config.toml
dataset = "crops of objects in photos (Visual Genome)"
rotation_deg = 5
color_jitter = 0.1
norm = "groupnorm"
blocks_per_level = 3
attention = false
optimizer = "nadamw"
lr = 0.0043
beta1 = 0.95
eps = 1e-08
batch_size = 256
lr_schedule = "linear"
Rows from block 8 of a small image inpainting model, named by matrix and row number. Rows with one number belong to one channel. Each number is 128 + 24 x the weight over its row's rms, rounded and kept within 0 to 255. All counts start at 0. Numbers have three digits each. After the name is the row's rms in percent of the matrix's.
After each channel's rows are labels from the 100 images, of 14848, where the channel reaches its highest value: "patch colour" is the nearest of a few named colours to the mean colour under the peak. Only what is clearly more common there than usual is listed. The data: crops of objects in photos (Visual Genome).
# convs0: first 3x3 conv (model.decb.0.0.convs.0.weight, 64x128x3x3, each kernel summed), inputs 0-127
# convs1: second 3x3 conv (model.decb.0.0.convs.1.weight, 64x64x3x3, transposed, each kernel summed), outputs 0-63

convs0.38 109:097098066097139177122128060115118132137137114135108125089138142117123113137094123113133156110134123122136120093133107127123119103174102161124126125130114144141098133115115139080147119126123170159136150111090126135108061132144139109146113084136114096155120114140132108101147080101116119122136121110079166098167130099111107098136132088175088138137106154155165116160106114087125152127145
convs1.38 111:091141102152131089118115123120125080155152092124122158172128139163118155054137186134138115142146118146117098142140101122117107128124131096130101120140140103137127100148135139126078151126081130
patch colour: pink

convs0.2 095:132132082129139091133157138121135126098116150151159128116160129113144104132149108127133096153162139122090123090107134109098141189123140143154155131140105165139163132181148139096094154177130137125097151165142125159092077104087135122088095119108137110107107111174132143085119105131102051128122084099103138111138110103154130124116143092133131132105124133106129122133133109138122089109138
convs1.2 111:071135129145143122126152110127131110107115151154137091136140132111117109132154135141121098134110116138144114155101128172052124189158144140123168109144164143150126128143112145128071152100109149
patch colour: black

convs0.18 110:148147111155123032093134118102106091146135131082112147125113123153082146129132161111126129116139112123088113158177122078150102135133135131114076110106115137087157164136120158123122132117102123135170156057139118123093127096088136090162140116125114127112118096110153085145127089144114112081150121128119115131129129119121141124130102123101137080116136133133133114127085132108123121132113
convs1.18 073:135134126164140138175096217114144142139161135112113165151108137113156114159078126154132115181107115132136128141132145112119141087131115144109090139096141127133145106125127121105169142151146121
patch colour: pink

convs0.14 101:132120126144123072086143133086121141113143100114111113119139129146138142165142130117165062137112112121107131154129119097158117165121111150127107138151094100097106169147120173137113115116126113138137127141128082121089122114128147144124101136082087136121107110168172109145120111131112142114127114119154119127102094112117163153125074163110136093110136093110130119113160080091136083170186
convs1.14 109:143102124134186163130117114123130126092107113126082102160143146104151121120115151071132123082107130144144140124081182124105110116123134153068114112126126117124159113141151102112097143124108153
patch colour: pink; white

convs0.9 104:123131115084154145114109094128128157076108142119111142120135130134105115137069147117112158109182124131144118109155138126125109108144107157112114138112096143125150122105135131102179125140116178113103122133103149168165110134097119116124114112151134153136113121098109115130166120180095160046097133150104151118148106095125104109158067104112122085140113148108124162141141143130147154087113
convs1.9 131:130130127129121093124086134111108129127097128139145103124115106125122139126126109120119117154113069126124125129126101080157137090155156121061129138180106122122138109095144135093162087192111119
patch colour: pink

convs0.44 086:134129119135125085127127142109122127171103124081136142111139128161127144139131120137120137144134136141152141186132117135093128137101132118130142126120138144097108125147134185108118126133130141112108083113104147075097119100083135152121063085084090147111129100096151090110102146145145146096081093123131089115143089143063135081114096092133136089134124149122152091131128134088135142133110
convs1.44 102:135136122121120170121148181127096136143127145119092114154096137159142124137160159116143138102122135135118135124133124129055048079130131148132133131085146163135119126141111148132103129099155101
patch colour: white

convs0.33 103:155117080109096091131133133079099055156086123083151119107127120127098117104087104126146126153143119144099120144129100137104129137095135123148138125117135128111080129158130173080080124172106126135147124128091118157089106119126130124149122150159095141112145120115139134086120108142084132102158135126109145081132117137118111120157112095110137086114107132144118091127091072128097145126124
convs1.33 115:066141079114159122147154112105109137127131062110129134107111155127118093136132128104135137144128137147141150160129121079147125108162110109117161122117106120158128136143067184125159119137135126
patch colour: white; pink

convs0.3 108:136120120134112030122120138096119112121139121066129154120153115156103155126096139132109085138128117129088142150180141107127105130122115117111138121110100161088131143155105160143109127099122142152120130079158094108095133120116139106145122160145120114071152111084165091127131144099155136147124124137135104070108154125131123142142145138148125105086085129115148111100138133100154129142163
convs1.3 101:120087113128115117102131131104125100123116102080118157095082130155123157126098125144138119138142150137135135131072086130104122105183109088162068150097139139143157117150144119153099112132123110
patch colour: black

convs0.41 099:084130109101127145123095144075120137115055105097124142090113164111138124145137108124135143107112135121074129096132092137115126111130135109148127068123135159127107112116148139101137121092117137163092176150121101147125098149131130126140140097116123141121107118130142154090150095124099107118129123131157109099148160075156130156109101116104123135100138145122132074163129055103126115083143
convs1.41 089:125150151127127076134121156164157116123112110138149142098120078141082101080139140147121141103104081186165130130098125127145157116148142136120157145160151118124100110118132136091116126093102112
patch colour: black

convs0.17 099:086125137084119142101101102116116166173094123079119113090111090136149118098069121110117151116139106120163097154124105084113123117168123130123128140138094121168061117134130159129119122101130134153160131149116102135131101134134122155135131128120095135139113125135130129054141120153073121138142151109146149122139107131167118098112127107122115088160132125128137097151160090081149106119171
convs1.17 092:123119101054152108147104135147131137091130110131117131148100155134135126110134101151109134167124116123096109158094114098157130081161125143076142108119142081168087114144140151114134119107103132
patch colour: white

convs0.37 098:093136097078148169099113088149112135125147128175120083128123096111120098146129106125131126097127130125115114069141108058133112125119096151117126146129088070115138125116130090124180121090137105129112109160109082113122089121108106150130151093091145117164119126131100174145113092134127123178113130121126082118125116112109125144106128144132105112113157101125150115127142173125139148090137
convs1.37 096:149125130108127114117114112147135154102116160084085160134151131104146113121127126148121121069158157167135133128160086117154193134132128091133120143081099152159080137112162129125120127120139145
patch colour: white

convs0.13 093:116062105128100107134110162088104113100079132131108145069109124080111114118156088128127118129123116116114106118120115134088124176139109065117151098110155157154141110107129125133073079126121144126102171146116136157151147114084128121111141091112140136134111136132126116100144128109092083142117124095138121151142127087115143156123118075162114144111113139109130143107124135122107118072112
convs1.13 097:125103136156125105132135168111143107149087137102162143109147063139096130104098150152140141141102119097152128101151133142108148177154133127101146118176133104088092145113114153099125129120165104
patch colour: black

convs0.39 117:092102120129101095079112106071089123120087115124098154098107124154089121128102104113133090134139095085141094082117124097138127176134115094102120137105124160149128093095103107161076075133110141103155145099136105105113110107055150135117124108103118134116115100135147144129138129163142143127137129148121110118146111111113135142160111093129143117093120092120149160102153139127122096116143
convs1.39 096:126123122118121129133138140164144120118121141104122120144114161149171140151099122126129153127149093078139139180111125141101122147170136097089076106135135148155167102155110178075121130135159106
patch colour: white; pink

convs0.45 082:101146152148150133133136130121147145092141133136118126103107164139130126142162122114133110127119133124124132134135133144164132192134140148137140129148145156134130140142136093169157136092117115084073133155153099178122109099096148158133145150162166144143118132105095156146150115147119150140118127086123103079110096109173124135140166125111137155136118044114121122132111104171110086076177
convs1.45 096:080120138106154121164106115121134122134150123118139148115121120094112106122109141118094147087119160127118140138108112134096227184165134095116149120115118113139110125124123139099094134160149115
patch colour: black

convs0.63 102:124126125111148110109131106109098082164121127116091140111081122119081191167159055131138132105135114081079120120124132136117109098126129108133142098083147146102091134087148130128091096088129130099111087107127113132111115125107141104100133144142138168110117094117116087151150111106129119113130105157130117149094143117137129114104073099142150141145105155149156112138128134103097122108091
convs1.63 116:144136124102150133118101156102136122153098148094102188139109087114113129079104105157122140130094112143127112097165129103131125131153143121153115129138136127130078155138092106138121076124087081
patch colour: black

convs0.57 088:147101128123121088089113157089113109094076133162123108164124134103116093138127098140132090128134114117110121090167111130114119170106127092133151109111109141138156126153146126109110123123136125099081177102098064172130093090096149120150127138130136097157087129140100109086103097121120126111106151072129111158125107112114134129163115140110139130097103116116175143112111088100115111124138
convs1.57 104:114086089153165150134112081139145108123115116125116127144147127119121130136134162117116107111139070091134148094119113132106173173176129146116177155163122116139134124134112135087113166137125089
patch colour: black

convs0.47 089:171121113137135121132101118142141132107124129089152096130112135113155137128097132122133094117116135157120135118146113119130121099093120169113116124152057087116110148148140126059178146126151091139133153096095120087106114120139140125136093091107083061123129082118161106107092126106142136100103118094105167132135137131121083100173113118147099119127133133088148151122140125111126108166095
convs1.47 083:084093124134130159115102121087110169109162111144092091136144168122166152122148164113146090177142143113145112117117084116135107108112102093164108145121112118125163140125153115121150159151135133
patch colour: white

convs0.35 087:103096130092137151135097117131101125139123126105100109115122082158159122122098115124118099100152110118116104145174124095139099092130087118089120147127093074074119133119102124099134107098126116111160131135122100150107128092134107153131125149152092105155101058114092101129156116154132179142096146131156129146142153143138126107130083135121120075128143094091173141117153117117153126156125
convs1.35 081:169151142147108097101089153119117129141156125112098111130107156116179190120136120146152134155113149140134102118128133108151168064131125109108126152122097152139117139139128142085160126178133146
patch colour: pink

convs0.28 105:114140139150112099136139166106131139113129132130126119144118141141134126125154124111126108145093112132110147099094133153171135148134144124122131130131114178157142134171122096098127122121107109137157173114115087171125131163107167108181079141181164111158121090111132129103131107169155125099149120142169145132125141139134101167109159132139182169120144047126115165148137105158144128087125
convs1.28 091:123124157110117138127105136123153152120129103115103096134102097104126129102118143127119138136116118104146118106105110109074189197166063093149140121134101113140147126133096132142117115149174119
patch colour: pink

convs0.1 080:130094081049133131130103107143103097150134105094092135112108110143145135113086135128133146083116119128131120125123113130142121086148070128096144125129138116104126121111102112100162122124144151118171123136102169101121124147126090153116140113088103121131120144141144143071158141091124099168155104135151094102179157161112162145114110120158119106122129165128119136139136078104131152139079
convs1.1 071:154130091143137124131112148158082136139098148113156127127129126142126104111102146116158136132135138136135070129109100123185089065152126108176102128078135139157124132115133142130162164111155110
patch colour: white

convs0.15 101:108112072073150141136118079166104121121160118133104148156136139133127111139118106148141141102125134110145117089182105111155103111115082144130120155123125079131136148095107139114182129085132152136093097148086097128122107106097101155108159151098135150130126128172122158156097135124133114140102136124128072106117121136107137136152088162104083109144144107130143134128100159103092130123092
convs1.15 088:159119135128178144118098104135130104122131157142111155117124160104122105160121120098086148103136148109122147093132163104172171097145135127109110154063123136114135149123142093065114115125128120
patch colour: black

convs0.21 083:158119124127136142096116119133106083154123110114116106110135139145119130143103135121163124141152141138159128165142100142111121135084116156136121141132097079088086147148115170130141129118121143125137062148119165109115130141160057132129143133081077122106141140146143112137140140097103159116133143108132136096126114148128176082131120119115120040154139160141111086137123122081140153134159
convs1.21 088:123147090120131136148133122116073144114151126121120131118139116129133091129128134106145115126110147122107108128104106095146067035176115123093144122073102136137129116138100157125137136104153120
patch colour: white