config.toml
dataset = "crops of objects in photos (Visual Genome)"
image_size = 40
rotation_deg = 5
weight_standardization = false
widths = [64, 64, 128]
attention = false
upsampling = "nearest_conv"
init = "kaiming_normal"
beta1 = 0.95
beta2 = 0.999
steps = 14600
epochs = 60.5
weight_decay = 0.05
Rows from block 11 of a small image inpainting model, named by matrix and row number. Rows with one number belong to one channel. Each number is 200 + 30 x the weight over its row's rms, rounded and kept within 0 to 999. All counts start at 0.
After each channel's rows are labels from the 100 images, of 14848, where the channel reaches its highest value: "peak at" is the part of the image that holds the peak. Only what is clearly more common there than usual is listed. The data: crops of objects in photos (Visual Genome). In brackets: how many of the 100, against the usual share in percent.
# convs0: first 3x3 conv (model.decb.1.0.convs.0.weight, 64x128x3x3, each kernel summed), inputs 0-127
# convs1: second 3x3 conv (model.decb.1.0.convs.1.weight, 64x64x3x3, transposed, each kernel summed), outputs 0-63

convs0.30,189,240,201,206,225,219,249,220,192,129,239,182,187,215,212,228,232,193,229,210,177,226,159,240,141,214,222,209,205,246,225,212,207,222,206,186,207,205,217,212,223,221,231,177,223,229,206,258,192,230,209,200,192,225,181,208,211,226,201,228,208,194,209,193,164,252,220,246,239,181,153,252,184,186,245,204,217,188,217,212,234,181,199,200,207,216,238,175,201,187,176,230,223,181,235,178,216,170,262,179,67,196,245,184,130,197,162,171,244,215,138,188,180,205,184,165,216,165,256,207,168,159,226,207,175,225,216,188
convs1.30,216,188,189,207,200,165,167,190,169,208,218,154,219,162,212,92,236,211,195,160,205,186,168,209,208,227,213,187,161,234,216,233,184,156,199,178,183,187,195,197,216,219,177,198,228,193,194,180,149,179,184,217,210,189,182,139,180,224,220,95,185,178,202,162
peak at: middle right (28 vs 11.4)

convs0.25,49,259,199,212,205,177,196,148,178,201,223,222,229,235,209,278,204,171,263,164,157,229,155,229,204,209,186,223,180,219,224,206,187,190,152,234,219,197,168,229,136,230,207,182,168,223,232,153,198,170,208,206,228,206,177,195,158,205,177,198,224,197,239,192,161,164,215,181,204,218,187,208,155,171,174,223,156,170,244,191,200,207,190,193,209,189,212,179,213,210,220,203,173,200,201,200,162,177,133,205,222,191,207,152,222,200,194,216,176,220,197,165,183,220,238,236,185,172,182,187,176,202,204,189,244,247,163,214
convs1.25,182,213,223,172,236,221,161,173,169,157,158,192,156,212,226,211,156,184,183,230,231,179,131,118,198,191,222,233,226,167,177,186,193,207,212,221,255,228,209,198,217,185,183,197,169,136,239,220,219,188,188,136,230,203,176,189,207,245,186,167,183,206,238,200
peak at: centre (30 vs 12.3)

convs0.21,206,170,185,202,190,202,227,187,210,119,211,191,181,203,194,217,183,159,181,189,242,160,224,169,123,173,211,206,176,191,204,215,197,211,197,193,199,222,181,184,238,206,203,152,183,210,271,216,197,214,210,198,237,170,162,202,190,227,210,213,199,169,166,142,138,249,147,186,204,199,124,171,190,250,168,239,157,220,183,188,143,210,242,170,233,146,204,162,201,211,209,230,169,160,258,201,204,204,212,178,201,185,211,195,220,221,184,187,213,144,188,249,216,198,179,223,236,131,174,216,142,203,161,232,195,202,265,214
convs1.21,181,188,213,204,199,165,168,166,190,235,173,192,192,162,188,153,209,187,204,175,184,178,186,192,180,200,142,205,212,210,203,214,198,184,205,154,198,206,159,196,215,203,200,176,176,197,198,193,128,171,182,208,220,245,194,90,184,224,200,113,134,239,204,182
peak at: middle left (28 vs 11.4)

convs0.20,159,205,194,200,177,185,229,109,242,202,180,188,188,233,200,205,230,231,224,220,204,158,134,234,230,137,167,198,166,215,135,174,213,238,183,199,207,185,226,219,170,156,210,194,210,199,173,198,215,199,158,241,158,162,166,199,227,197,188,221,236,165,235,195,105,203,200,205,185,185,152,185,180,213,156,182,215,192,158,194,202,189,224,179,170,180,185,176,192,224,193,203,187,229,223,186,220,168,125,212,234,152,186,191,240,136,227,286,220,147,221,206,218,182,196,195,192,183,209,161,179,213,250,193,197,224,212,208
convs1.20,237,193,205,156,192,203,171,207,156,200,199,201,174,198,171,223,238,160,132,207,187,179,265,246,213,217,176,220,199,192,206,222,135,202,214,138,179,174,210,186,210,157,228,176,236,203,200,202,191,213,206,205,125,201,223,221,176,147,193,220,187,119,184,183
peak at: middle left (30 vs 11.4)

convs0.55,195,200,180,204,186,239,208,218,206,179,211,192,199,193,195,227,228,159,223,204,181,154,190,188,195,165,195,184,201,192,235,201,221,184,206,188,190,186,184,189,180,190,171,212,178,174,174,157,180,214,197,189,221,186,219,162,183,226,191,170,211,182,196,177,188,168,189,183,191,188,139,155,149,190,164,161,222,160,167,214,222,211,209,155,226,212,212,267,263,210,255,224,210,66,192,162,160,185,179,176,275,213,244,210,158,133,218,199,203,263,203,190,229,193,173,189,198,141,207,181,197,181,109,162,206,171,205,203
convs1.55,164,314,199,228,198,220,256,190,203,152,118,232,187,172,238,192,198,264,237,143,193,201,185,205,239,198,224,198,179,226,201,183,181,226,215,178,207,211,158,198,146,171,234,181,212,187,215,207,218,182,219,204,192,230,216,200,199,206,184,197,235,204,178,212
peak at: centre (34 vs 12.3)

convs0.60,209,223,196,212,194,237,209,236,231,201,186,192,173,183,184,212,269,189,245,156,209,189,148,292,177,172,214,185,196,205,239,192,216,204,201,144,195,206,200,190,220,209,170,219,154,193,199,237,99,190,218,189,132,198,214,158,223,248,188,227,173,190,182,136,204,186,135,201,160,219,169,220,122,177,194,219,201,232,187,229,217,188,193,229,232,190,211,125,193,202,162,191,141,177,191,181,185,201,176,217,207,223,223,206,195,169,200,214,179,252,195,167,234,199,226,213,146,233,176,197,199,209,179,147,189,177,172,187
convs1.60,228,192,216,156,161,267,145,161,182,198,212,184,197,215,220,149,213,201,170,219,213,197,233,172,214,181,161,205,126,227,212,218,195,279,166,174,205,218,186,139,232,208,202,228,194,225,193,207,203,199,171,187,165,245,225,179,236,210,185,207,133,206,210,233
peak at: middle left (37 vs 11.4)

convs0.39,223,217,181,190,219,184,180,194,137,128,232,192,218,262,96,226,156,163,186,261,146,235,186,148,197,197,194,201,224,189,139,195,133,214,201,164,212,137,175,199,228,214,183,165,180,191,162,193,174,276,220,174,235,206,180,232,197,208,192,225,168,222,145,181,160,231,155,168,153,171,151,176,185,206,209,202,165,228,222,204,238,203,196,171,226,180,191,190,187,148,201,218,170,217,167,215,207,241,167,204,219,184,206,183,208,205,211,188,160,195,164,217,188,181,195,202,193,173,202,242,224,220,234,213,204,209,204,182
convs1.39,219,197,176,189,191,175,211,253,229,147,218,111,205,166,231,236,200,199,176,195,187,190,180,195,206,187,183,198,113,203,204,183,186,180,173,254,193,186,204,193,215,201,115,224,203,208,204,184,224,202,184,204,204,118,187,263,182,188,178,243,205,194,200,196
peak at: top right (27 vs 10.6)

convs0.33,203,187,196,221,195,182,178,239,185,195,187,203,214,200,218,223,168,187,189,189,207,214,229,159,171,194,203,175,221,193,234,180,191,207,201,188,185,199,177,185,181,200,205,170,200,176,217,204,209,174,193,216,207,210,189,190,212,205,202,205,205,223,187,180,230,132,198,159,207,255,240,216,205,199,182,274,141,177,206,198,201,228,187,230,204,178,196,192,163,190,199,162,186,214,209,221,132,196,232,204,72,256,203,167,257,162,175,267,177,170,243,178,81,182,208,222,121,213,199,214,205,218,248,222,176,244,166,210
convs1.33,192,147,194,174,227,172,174,169,187,181,198,127,196,222,236,167,202,168,181,201,164,184,158,181,169,204,221,132,124,214,188,210,210,179,159,214,182,192,162,211,229,190,133,161,178,209,185,212,173,221,194,213,223,152,212,172,188,193,195,147,156,162,170,200
peak at: centre (30 vs 12.3); middle right (28 vs 11.4)

convs0.1,228,246,140,209,169,173,208,176,245,222,206,167,181,199,206,219,180,194,226,272,163,171,144,197,168,147,202,210,224,194,161,198,164,246,215,263,172,161,166,185,142,204,137,214,154,139,209,214,222,188,190,211,204,221,199,197,222,237,159,154,225,198,212,172,219,224,140,206,171,233,198,235,161,272,239,172,222,210,218,237,231,197,212,218,207,244,187,189,227,135,220,239,205,216,218,191,180,205,170,213,194,177,199,194,171,231,191,187,181,176,213,158,197,209,214,161,188,124,198,165,170,182,193,226,184,240,200,175
convs1.1,200,220,133,228,200,184,199,212,229,194,145,222,216,161,206,213,211,162,211,188,190,173,204,233,237,136,222,269,177,239,215,181,150,205,134,179,194,212,170,224,186,172,169,214,198,277,204,192,169,168,172,238,248,183,226,174,186,209,210,177,238,186,184,201
peak at: middle right (29 vs 11.4)

convs0.38,206,198,232,233,209,201,209,151,222,179,202,207,196,233,211,247,190,177,226,174,209,116,136,275,170,186,179,219,174,254,114,227,238,159,211,223,197,215,208,199,218,233,223,172,240,236,167,212,154,181,260,246,207,117,183,176,172,191,192,195,181,148,174,236,182,174,192,192,219,178,210,172,202,202,200,170,233,174,152,222,174,199,214,170,190,234,169,200,241,200,194,221,219,197,192,212,237,186,216,199,185,253,238,228,199,182,144,268,203,183,177,171,201,167,208,193,210,183,216,192,146,173,216,170,181,237,214,189
convs1.38,210,211,222,186,202,157,199,183,187,190,164,164,201,282,218,188,244,180,169,169,178,137,203,176,207,196,235,177,199,162,184,217,172,165,170,172,224,169,225,197,225,187,203,151,214,231,197,234,130,228,210,251,231,211,186,170,167,185,195,175,191,127,179,158
peak at: bottom right (29 vs 10.6)

convs0.13,254,217,183,204,200,261,191,243,193,193,173,189,185,191,185,185,227,205,236,204,201,181,178,244,204,136,237,183,145,214,199,196,194,185,209,176,202,215,207,172,197,222,238,108,218,198,203,235,168,186,226,145,158,213,228,184,224,203,220,204,180,224,204,223,208,146,181,224,170,220,181,219,170,189,164,168,209,186,183,145,178,222,190,273,202,214,201,209,249,164,181,220,190,132,195,177,141,146,178,158,267,234,216,206,151,209,228,163,181,182,198,207,200,213,223,208,202,178,205,189,160,201,106,217,218,149,194,158
convs1.13,212,209,167,259,233,102,258,208,188,204,217,192,123,173,229,229,212,193,198,202,171,201,203,175,190,214,204,214,179,205,197,163,187,135,164,197,177,210,196,234,218,196,214,198,185,189,176,224,191,231,184,189,230,185,204,208,159,218,225,217,287,170,177,157
peak at: middle left (32 vs 11.4)

convs0.29,134,200,195,209,168,181,236,212,164,194,182,207,228,211,203,239,263,190,243,202,151,217,173,197,191,187,189,180,196,237,230,173,225,227,182,206,201,204,161,190,141,175,191,199,172,172,221,223,186,201,110,151,217,210,195,137,222,214,216,205,267,234,227,196,202,201,206,203,167,171,192,207,156,198,172,175,172,207,239,211,185,259,196,177,198,203,208,118,224,176,212,186,184,280,165,190,167,185,124,198,262,190,203,205,203,183,235,174,212,209,190,191,133,220,210,193,187,243,203,177,223,162,150,201,205,216,158,244
convs1.29,206,153,194,204,246,196,142,192,221,164,190,197,194,153,250,226,174,182,182,255,182,264,195,171,228,231,246,220,181,151,189,191,247,207,229,185,191,222,235,177,159,122,225,204,193,162,217,206,212,178,166,128,176,203,174,217,222,175,209,204,199,210,207,202
peak at: middle left (33 vs 11.4); centre (33 vs 12.3)

convs0.54,232,147,244,243,152,165,217,112,116,227,190,227,235,226,174,209,180,195,155,211,208,262,164,155,220,168,232,207,237,168,203,193,177,207,227,227,211,162,205,210,189,183,209,223,190,189,174,186,202,196,150,200,162,179,194,169,227,198,218,195,188,260,181,145,209,202,169,230,151,194,205,213,129,170,180,215,153,193,217,197,230,205,187,179,203,182,199,221,169,222,203,198,198,230,192,205,212,191,168,151,172,155,148,242,198,191,205,211,181,260,198,195,197,207,261,207,162,175,193,152,225,187,206,231,265,197,159,238
convs1.54,241,219,161,198,205,229,146,180,120,169,203,225,176,188,226,212,236,157,163,215,262,225,201,217,194,259,176,224,186,232,194,196,166,216,241,188,205,205,211,215,188,175,154,249,227,200,215,194,202,151,224,191,179,210,254,211,271,204,160,167,179,212,207,199
peak at: middle left (29 vs 11.4)

convs0.9,214,215,209,229,207,199,206,192,201,217,185,197,193,199,178,182,210,239,204,190,224,205,177,206,204,225,251,219,232,229,253,225,164,215,202,215,220,234,227,219,225,214,229,160,244,223,278,215,189,223,211,202,194,235,234,233,230,199,216,191,211,221,217,184,189,233,222,173,236,230,256,180,215,218,234,220,175,154,155,195,177,174,192,222,177,207,200,265,205,105,228,256,239,168,197,191,211,193,259,152,160,156,168,207,212,271,169,228,135,186,207,233,230,231,142,183,179,152,205,244,242,222,229,225,185,212,221,154
convs1.9,207,158,188,180,222,120,218,232,173,192,183,175,220,222,229,225,185,172,186,181,219,178,157,183,185,230,204,154,173,201,203,213,210,182,223,185,208,208,191,178,220,172,125,234,195,180,155,133,172,211,247,259,215,124,203,175,222,220,200,185,154,191,215,226
peak at: middle right (32 vs 11.4)