{"arch": "unet", "model": "image inpainting model", "dataset": "crops of objects in photos (Visual Genome)", "train_examples": 61751, "image_size": 40, "crop_scale_min": 0.7, "horizontal_flip": false, "translate": 0.06, "rotation_deg": 5, "color_jitter": 0.1, "task": "inpainting", "loss": "mse", "norm": "groupnorm", "activation": "silu", "weight_standardization": false, "widths": [64, 64, 128], "blocks_per_level": 3, "block": "basic", "attention": false, "upsampling": "nearest_conv", "init": "kaiming_normal", "residual_init": "none", "optimizer": "nadamw", "lr": 0.0043, "beta1": 0.95, "beta2": 0.999, "eps": 1e-08, "grad_clip": 1.0, "steps": 14600, "batch_size": 256, "epochs": 60.5, "lr_schedule": "linear", "final_lr_fraction": 0.05, "warmup_steps": 290, "weight_decay": 0.05}
Rows from block 8, named by matrix and row number. Rows with one number belong to one channel. Each number is 128 + 24 x the weight over the matrix's rms, rounded and kept within 0 to 255. All counts start at 0. Numbers have three digits each.
# convs0: first 3x3 conv (model.decb.0.0.convs.0.weight, 64x128x3x3), inputs 11-21, a 3x3 kernel for each
# convs1: second 3x3 conv (model.decb.0.0.convs.1.weight, 64x64x3x3, transposed), outputs 11-21, a 3x3 kernel for each
convs0.5:096080094118109116117109115113120124116121122108111110115110104111112103115113108126129131122106110126109110143140141150139139154154164121118128118113118117115125126119132119124147122140167118114119121118129120131138122129134111122127100112123126130136115119131129122129132127151138132134127111114
convs0.6:126119113148126096169154114129129124135126126132115114125126129111117115110115110139125136123114127115112123138149156112124136057085097124121129119112117132116121105106126090103124084100136161144129125110099123113091135119125143129128145148148127126146116117127116125133138120121132126119125129143
convs0.7:101133198117120152158123118152123102129116118132139159110116122127118105151124099137123092111105094108117136093114166164132115189132091117116110124111112135123134108119141085114141102122138065089127078089112116100105124129153128125129174154136128126135100126142078107127112102111115086076142105067
convs0.8:137133114101108101085103119113119119132130121148130107131137137114126134125123128099093111112111116128133122145131117126117102114107088122122121118114118122124125147136122127113113104098104143141121153145115164155114119120126116119133108109141141136125133138117126121108146162154128151158112147166
convs0.9:146146133147155147152141142103084070116103090107101093132128107120119103119112102143137129147135118159134128082101139096124173082123183142107098135109107135109115179144131147118114140125130187126081161112075152126091153146147116123137116115140132107108145112107158148145135128151133125119146137114
convs0.10:142115128125092103124093113113106102120115114121119123122109135109096120110106125127147143113132141125122122121130125121117101123116098150138136142132130151130128153126105121091087099078097136124126124115112133121104151124143153123131169146141135121111156146123132141121164137106139132117095085105
convs0.11:117114121124129155108119139127122125129122116129110109104110101115119118114118116152140116156142118159136127150135125152159180120135173140123109129120107120112099125127125099103118081102130111107109135120126124128138150148138119122121110110111110100106133145149155164167110116146120105111146105070
convs0.12:173135126136126143110113137159150149165146119162131081099102114100114128124132145133135140153131108165127086104107132099105137125150164127119116136125115142132113163132119127104098060047077144130138139117110154127113149143142121129146097115140177143103137119104133126117135128140143141140116116115
convs0.13:105131156099109131115113119124115097117112108108110122109103098105103099106096093148140135126131128127121117146150148147132118121108095117123132114111111114111119133133120135132129151156145088094137079080115074081116103105104110117121125140136115125165119124150108105119100087098114094093126107096
convs0.14:121130142128134117167165116125146136124121109117103094105121136117143152140159157120121116117108113107092108127136146116132129077105111106115130100114135111117134143132132129102101128101102157143122137118103117110098120116124128126139142150162133132140125127134123115127164166118149146117142128119
convs0.15:107101109131119123152140134140129120122127126111119119139142153143148147153155143134122128128123123122108111163150137135122120116107130128108119123101113119104110129139135134140138151148144138153156127143155119141167131127134125129138128134148134107118155142126151142135132112111144124116157145138
convs0.16:125120116124126131157164162113119129122119129128119124125119115127123131138132131107111118116116120128125126118106106126116115119129129135124129129120123134127130121115112114104103119117120104090071114091069133110093113121120125117118136123116149137110118125108122115111139140144124117117121108104
convs0.17:171127117200138117200158125158150144161158156154151154117115100111116104104106105107138153092123149095122147145125100105093084058080103127118129116115126126122125150123099149114098130107102149106085141108088118088073135124130124114114115103104126111115102089110110086103138113099151131117150148144
convs1.5:115102109137134129137141148142118122125110110110118116120134159125139144101129153084102115078099097112128129118130167086090147103096151125121135153121119161114111101097115132129137117113107131120109124103095125112129130136144116131138132152158077085142110122177141147164143134137141121096142116076
convs1.6:175184149131136104135122108141142176136137153111118126135102107149110116116112147137092115138087095104102086144150155132107113134104105112099117102094118123122119121119114129140131145158163094173160126171166109099101149151115147108108158096107133140135147139099115091064087084100132144105170168120
convs1.7:139181150154158166115094104094099067143143078135141103140155080110148132110118171134131102111110105114112120147136114161158133149134116114127147096106137119118110111098098129092060136143145109118151116112097095142134131109099139149182163144122109116131146110097099167221111093109142090085123143162
convs1.8:155151168143143142121125120123153177122139162148149148118180145159150140165121122093152163104132152115091098122138126095123126088112121163143144137128111126107095132131131128117127144118139170119130157126114116114105139124140098109132081107129100103095122113124143134140135126108170134115142122120
convs1.9:149145098144165117116130092128134109116114094163149136113101117119075119110101115130129123127110127123136147139148107146128113165153117158153116150145131151135114101122128105109123081116118119107142125100124142136131124117100159133113106113112127107086125107086142125117117122131132126109146142108
convs1.10:160163148190171129147157154143170163117130155092092125103141138118135123159145155120174124096152070126161115126189172134165131147123145166115135147112157148107126126120131149141145117136134098062097085050069115058095115142135132169133111115116073071152134098127150119139130104143114124179123138168
convs1.11:166123099149104102135116117134114093146120090143136118140112156092091119107096133150105123151141174137136164104115142070085104195164134148135114131139169112114125113104129107134136089138118114136139102113111126111112122130150159141107143142131135125109132077064127110108137124134145109105138132115
convs1.12:132130068126103094171150142107121131120147145122122105121098147124108132125147172114122169145124148159130139120140151150152162151122099084103151100139179113164203111129135105134167123125149097121094101107096120122122114160116102072100084073108180160143173173157156152135141114111126175127150189113
convs1.13:110104107126112132109122140159174178127125134093111143115138097126130107117077065147140121122148145089140141093129151109127141057102128140145161128150163124141148114117113151154113162162131143120073145101107146115119123140111165168125138179086097106148062082108090088090151106140152089140133134154
convs1.14:144132098124107106143137151119099144111107116084094104126079136089092160100071195177096117148091113114091129123062112134106121149178158115107104114084105120081095106080130105104148087116148123189151125158158116134154131114142150108144150140150121138158104143143100182154092129134109123128123111086
convs1.15:113101104125120130094111157135149142123124142086093135126122160093123148116126149129134137141160133142166124103118135135147153129138147116137129106123128103115127122131130148155148143148132184138079142100096130112128125114126151136131133111109111127162110137186126164154124110133115096129110115124
convs1.16:137117112122117126154152138136145140125120139118125137138165145111148114141172131117082100094081095126137124103131146163176144141142139134114115086095119073070108147149144160174158150141139054070079098113114150142148132123116125119153122127161115104091139125100148117080104124145093108141089097137
convs1.17:098095118134148168131143155089084106119103104150138107115123150112136144110127145109096122134112110142134116159136114141118126127119123121131110119128126130119122109119142123121136147140126111117149157132138140142150145116094079117161096101127167154154175134088123130138119160145120128127148121109